Rows from block 4 of a small sound classifier, named by matrix and row number. Rows with one number belong to one neuron. Each number is 500 + 25 x the weight over its row's rms, rounded and kept within 0 to 999. All counts start at 0. Numbers have three digits each.
After each neuron's rows are labels from the 100 clips, of 14976, where the neuron reaches its highest value: "responds to" is what is common among them. Only what is clearly more common there than usual is listed. The data: synthesized solo parts of chorales (CocoChorales). In brackets: how many of the 100.
# fc1: MLP up (model.blocks.4.mlp.fc1.weight, 1024x256), inputs 156-207
# fc2: MLP down (model.blocks.4.mlp.fc2.weight, 256x1024, transposed), outputs 156-207

fc1.491:487499500470496503485529476530497521485525561503456511520465501449532463553506541516539515532530491503523511467501489488514474505514518553520505504494493527
fc2.491:513498539496471524495482534428506473504493493505531509471505509605466536489490548509464524488491492529529469510498576447508517479468453504509510545510499470
responds to: tuba (63); double bass (34)

fc1.499:561513485497491536474470499500503625514502490540510505463507510519467495471505497529482500503509541517500521496489494502425495495503496494505502513495506515
fc2.499:481460460491478503514510515469511627484511495465501509480494509573488452514505527497538489500492489502469474493503477536486470477484481510500537472491524526
responds to: flute (100); note D5 (49); note E5 (36); note D#5 (25)

fc1.723:507494491534446528440455511534507608489492507488473515481478489484470487504495480515501485490521551501505506488475501545453502474485489523518517504480514498
fc2.723:507475504456522519552539484466492601490512455474517470479487521526532481505501504492536501508496452503479514520494486536501479498468467526480511471482519527
responds to: flute (100); note D5 (34)

fc1.197:548519502486521512493536494513485542499552470549512498505501525472555485441488483538511527489500492456489471514523501503459466527519471516522471475512507476
fc2.197:470461478544511501517487543538491571510511525463527491491488481498504521549498521427538487520489508477524515500498513500538484466499507482480529525503485517
responds to: tuba (62); double bass (37)

fc1.710:533485518540526531497500499541488536535542479515513545494512489461519482575547507495539498472490537525516504533499524541552508486479507529480471469498529470
fc2.710:489530500518496487525515504458512542498467528491499495512488514559481531484469497485476493501500465516499489466516486454491490494483510475509550537505512536
responds to: flute (98); note B4 (41); note C5 (38); note A#4 (36)

fc1.655:507502512504485500468463497503499511479546514509492509515476494386519504487507510518532479503523523525497485502517497480493476519485471536511446520508502536
fc2.655:492500494497512496505502549484514507506469500517534489492476536591468519495492471501481481493513483504466521516453522546522477497482487484511568478477465472
responds to: tuba (100); note A#3 (46); note A3 (33); note B3 (30)

fc1.403:481497492474537469535488539488463506464510461498495468483540474464513518495461423534484502499478485490479438504482501500478469485503558507498463458499515523
fc2.403:501500492486505506507495466528506587536501518472466482487514521468489540516522545513479492509508515508492482495479499582514480514533508486506549518541493482
responds to: clarinet (100); note A#4 (41); note G#4 (36); note C5 (31)

fc1.253:510497499499468499517490565490489507516475440522512495521493505484463527498504481502451483489486462491444440482485522516514485488496503492478467479474513465
fc2.253:469519488475537474494505492529504515521458528502471523489504509511480514535498491516524521484510516499522520453487490475479519478527527547506537484535508493
responds to: clarinet (92); note F4 (39); note D#4 (35); note E4 (25)

fc1.66:506474541595527531503511497518484552511564492511525527505490503475522503516560493492545514515493486495492498494496499539582473473499506548481467470467537478
fc2.66:501518498516502474500514523497471593506458497508517487494519495526529542519430508478489496499482499476509503525512490451523533516518529434525542521513498500
responds to: flute (100); note E5 (69); note F#5 (51); note F5 (29)

fc1.185:517495493528535468535501544483492497525491450513506506522521487555479539521470517514475515501504474499491438506514510512477492498470508478525445499483491485
fc2.185:491506491474509469502509466508516523484498511494471520475520533436528462533505484499531497465512473504472488468497484502480512508520520516487622480522516480
responds to: clarinet (91); note F4 (38); note F#4 (32); note G#4 (27)

fc1.732:514526501515485490507450498520508548509484510494503458481514484546481526449536477499509496505499543528516534514464516508513535480516533459493505484522483475
fc2.732:467501513496531467502527516551467648527511494504479521515470490458528520535492470475481502473468489514498530521508473510476488500484501543524477510521502466
responds to: flute (53); clarinet (34); note G5 (32); note G#5 (30)

fc1.650:507495479508481492507456496492508570507510506497498447480523494545468522474517486492497489542516542497518515500458524500504507498513521494496511497536493519
fc2.650:481505521497524470520524501534465654521496503509498494528472509464525531524504469496470515489457481503481498517522445503491486510501497548535475510498508467
responds to: trumpet (96); note G5 (62); note G#5 (41); note A5 (26)

fc1.335:478525502544486502440477490563508565492509533498484505506478497478512493531464477513507468488527537517519484502495534523464536458483535534498515487474500461
fc2.335:510500526463534538533531511504490584525488461497504478501496489516537461516494487478541518481496487520537552536486521512524515509474432479457500483512474499
responds to: flute (72); note C#5 (34); clarinet (26)

fc1.239:471534494490538458519472476513478526513505506523516484513475489497518561489494458480538504502491502537519517495528464494511474494504539466504441484503510463
fc2.239:520476473475514493481500513515516611542527531514471452499508525457488483519502514475525482520503519508450535509515483557511486518542494508469507516476500472
responds to: clarinet (99); note C5 (42); note A#4 (33); note C#5 (31)

fc1.31:511513504485537498472465434518474510477518495461517480506497478480518490504505517493504516520516503509541514523470459510512471515503515536481537473509510508
fc2.31:467492524476474520525501583466536536547524531540528497513471507520468548511500547504469523516483515497515550509501547504510515504501458479542467555486473473
responds to: tuba (95); note D4 (45); note C4 (44); note D#4 (36)

fc1.159:569517508473506516496515506492505532494534485553505492483505530472548498432474497539508520490501499476490455520526492486444462538513476506528450495507500486
fc2.159:458471486560508488501479531522501515528512533472510490493492474522486514552500516441545485522496498488519525485494501514552476474490504475485519508524497520
responds to: tuba (75); note A#3 (39); note A3 (36); note G#3 (27)

fc1.290:532491520523537531523506526540470542528536471517519530491506489459532486561525501492552512471481525536511504526501527529529510481482502534480467470494533482
fc2.290:478511494485502475507532492465522577499481525489499475519489532531508521465479489486499499512504462503496483473529462463473478509499490465519509531504501523
responds to: flute (92); note B4 (45); note C5 (37); note A#4 (33)

fc1.63:512530472487518514498527391558490508504434535480526467504460524504463495478552498505516509524501495510499535498553490501519506480504598519466534501555491533
fc2.63:472499524497494520499520525474538563492541484448519492483495481513568486517487518522538492490450498498448520509486523538508477503499462450539488535505520480
responds to: clarinet (98); note C#5 (36); note D#5 (31); note C5 (30)

fc1.281:471542483494541491511467434493476520440532492467508499465504528519504517473488457512530470516521480518506486478505497547516470497532488511471542471548510532
fc2.281:522521518468499545522474523496539554541500512517509474488499515524508508528469544485529502530471518468521521515523469529522514509516496481512477626480536473
responds to: clarinet (77); note C5 (40); note F5 (34); note D5 (33)