config.yaml
time_shift_ms: 50
win_length: 512
num_classes: 13
norm_position: "pre"
qk_norm: false
moe_every: 2
expert_mlp_ratio: 0.5
shared_expert: false
layers: 12
residual_init: "none"
beta2: 0.999
max_steps: 8600
Rows from block 5 of a small sound classifier, named by matrix and row number. Rows with one number within an expert belong to one neuron, the router's apart. Each number is 500 + 40 x the weight over its row's rms, rounded and kept within 0 to 999. All counts start at 0. Numbers have three digits each. After the name is the row's rms in percent of the matrix's.
Before each expert's rows are labels from the 100 clips, of 14976, where the router gives the expert most weight on average: "responds to" is what is common among them. Only what is clearly more common there than usual is listed. The data: synthesized solo parts of chorales (CocoChorales).
# router: router (model.blocks.5.mlp.router.weight, 4x256), inputs 0-85
# up: expert up (model.blocks.5.mlp.up, 4x128x256), inputs 0-85
# down: expert down (model.blocks.5.mlp.down, 4x256x128, transposed), outputs 0-85

# expert 0
responds to: trumpet; note D#5; note C#5; note C5
router.0 093:477542528490512515521533583530522425520515548487516356450517539601462503548486516412451515503488456417469532478434571458559479482445478553489512447503458539437507488582454473462465506563502505440454558521457580486537457489514453414516500523459458485499531561
up.0 070:520492538476465517487474444453451576445515480546467610540448498453512481470458514610532471509487490500530491520538473508430527531589471457519548529503505461588459552498536499455552483447504465544547507483497441534508540524502537479524516450532551508483521450
down.0 059:512500529556603479531532544515502474506438583493511518421457441519445533466559507416549534506432459464504486490515531497525530618459530484535555444579528508422583520514484465604518581495507525452455533506517556531500482531499532516501557533481476505531559568
up.1 150:582525444524509509510489460401365496543446487470462560489476434471494628510537521539541527488518556503501516529479428537486462523493530519472576493523538510537519491441519471469502498497458465473616420466505494468493484494470507569569514433516458462486449511
down.1 148:462516530530501459477593547529594430467532547437440415427550538529474424477487510519444497462477480460549474453549524450541584470468436458541398451525455508406508553564476523570473532499457552530418559484502559510469475499502454481430496491458479531559590530
up.2 127:573505442494477521535439435471426508538468431445509607512471429522464570519489538553585504555470527564497453505478474547419449518568511539448512565491530492497505529373514508514498498426478447525590504566456442466512494476545500540507523459562487489472437456
down.2 130:491460581507556428506573530535559477457552562506472415444489549513483416480513505482435479450507493474546453510527532518524564501499455442567448469556504515390510508557549552547402522503511542557420487460489536543459545531495501460426480538482474573520567539

# expert 3
responds to: tuba; note A#3; note C4; note G#3
router.3 118:483483532490450496472525456495535541464547521535455552529513533401562443423501482496533463468518454564517498542545459494501522486529475459513477507440530479471504478483556510514588469493512570543472474468546478535437525546475516555453461480461520522506476471
up.0 087:489587485539519514509473572545497445524521448509502437466494471509456525512500551475472557546500529458459546491490575500533495518474500524484540513534456548462541403508427507480459495514525509415520552503442509491536459456499566431516539575517469407554522551
down.0 080:500400542438475483469492477488488504458562539592503531546420511469489410479484517567537477510509544525504432480494489484484509506517470497467497558503474462484436549493532545516424465520571514541473480436466485487465576516516546517490519463558603552502549461
up.1 080:495536441511502485485482530511458459472417452507564429444468458582439556469479528508477526519483514438513481446482545503522510568468571530475460522577426491527466461508457460539445502471445484481559541490470521497500479489532508446551565562510506456525549560
down.1 072:541442463439509527470396491500527439514501503523528469504480519546498537507518516605515516569536544516486464472478499465486454504494477532508545551458429498521502576504440502499432508444619508487490544526501492509565494516593539489572504422533574495493533516
up.2 069:450524477501509520508450518549470476483470479546538417447455461557475554522466509456437554533504452426484505430458570503503493544489499508476552485567442503529530477515434492556502488477508448436486518517459495492526502466535530402525537520531524426522562594
down.2 066:539447437476551483469448505550494428496495512492505482505502507552492513484543519580504537578577544481510487480486511445505460528464475510527553570468453491554512548499454504464478537435629477461480501532462540521571483503580564484561503420535566495485523538

# expert 1
responds to: flute; note C5; note B4; note A#4
router.1 092:553496507480524487557476513479440557566447499492521580525463411499492582553491521545536511517463557477498490507420480517445451496547548556480592506582493518551517513476505528495442518499472434470572498490485504487528489495505498477558568444577467492467537482
up.0 114:444539550566457558555513561536524495458507497499499457452483523485450527444503548543478486481513436453485522481538523445535561538444474469521536438538466537427541516591478467477509504508487535493482585469481571600516448567467529461515555475424524471578585523
down.0 106:443470554546479547492525514534528530469470545547477458460550487487449430450477456437465435477491418459470501449540485427514569451504521465504569500503454497501469465533484484546562490524487549451438489500495563540546482495494546505465461568472529543510558511
up.1 072:487474429482483523482491466505543433444518476507493417487489594549498471438512458486505581498544450539501478518491551518609488644421493537500488477485490504435560510577471518515568470414519525541494536480499547569481498575490503477528541465446523460499502534
down.1 056:543532463483532526523454475560504487455465454430506450496481552539580483584505547508523505522493462489515529515489515478533521492505547584535497526461519463545473501526499501517654571453529472514548513557542568440528491501569489507523435495491478523460479527
up.2 062:467532484543492526478514504510508481446592495515513445476501540507535508401454466466450508492532434519480505494553547523532534599506441477507539517486460490438483480473494466495671481429514638523465535501487479536533494533487550496519506530479532479546498509
down.2 055:535532469486455516506503439491406544547507470499514507542505454496522576534432519537496492533486539491525532524509491519464449541543542527465573569526523501597476450441539485471723453462440485491551485492501478480507553517527462521527554490533488482434466428

# expert 2
responds to: horn
router.2 094:492483412564535499465449454499469449453490427480526482472506496521475495485526490554461527525539563551515476459585510542489564542467500440518432540498525465550474533460466491527510517422509484555510481537510426472509536456517527510504495556522586493539457501
up.0 101:509507527503510510485494516496428549467475556520468573517429460474538459402438508471516419519459470510487478506506537442438570557549495531441507510511492474489480478501512441576517488493488548445477516436488525472452494518510497494513576514459489519475549499
down.0 089:469510535481503547526562538546541535487569513526494522496514469412539418497461511508465524437491463500435480515549469485515547472467404540517471464498489520440553512520568478537489465524521596551436544501482574532527456513443473494501554496487547507484525463
up.1 105:519583537474513476488554516477476535491508567484488487505477499556549473496473540447489474538492431486514502501438539487516467631543502589477510524539467498487523518473530455521541501540537565472490537481487573486484526532566511452613557484469474499481519533
down.1 101:480502506545501571559521526465518537525585487538577537532509485509468530525550498540451518460519540489428493550519515449502527492493453491569569437466477517459548546514459538484460482517512519510454522459480532510572390487422541566474520485462501475481551436
up.2 104:511585508485490465502519548524435519502496449465492470464497548458511501470432485462467512487517438467451600543527543488497450557519493516471511531461505532485471380524563469445496435443470482531478524535423488550571447510497479479527485488482479451483429461
down.2 117:471519476476458453450555521526515473489490523536516520524537577482544482481519480475547513481534499458564572506503476532563455482451474502542450506454544484575465581495476476436540576555549486550565478554580481560461544536476467442571471506473530547500431518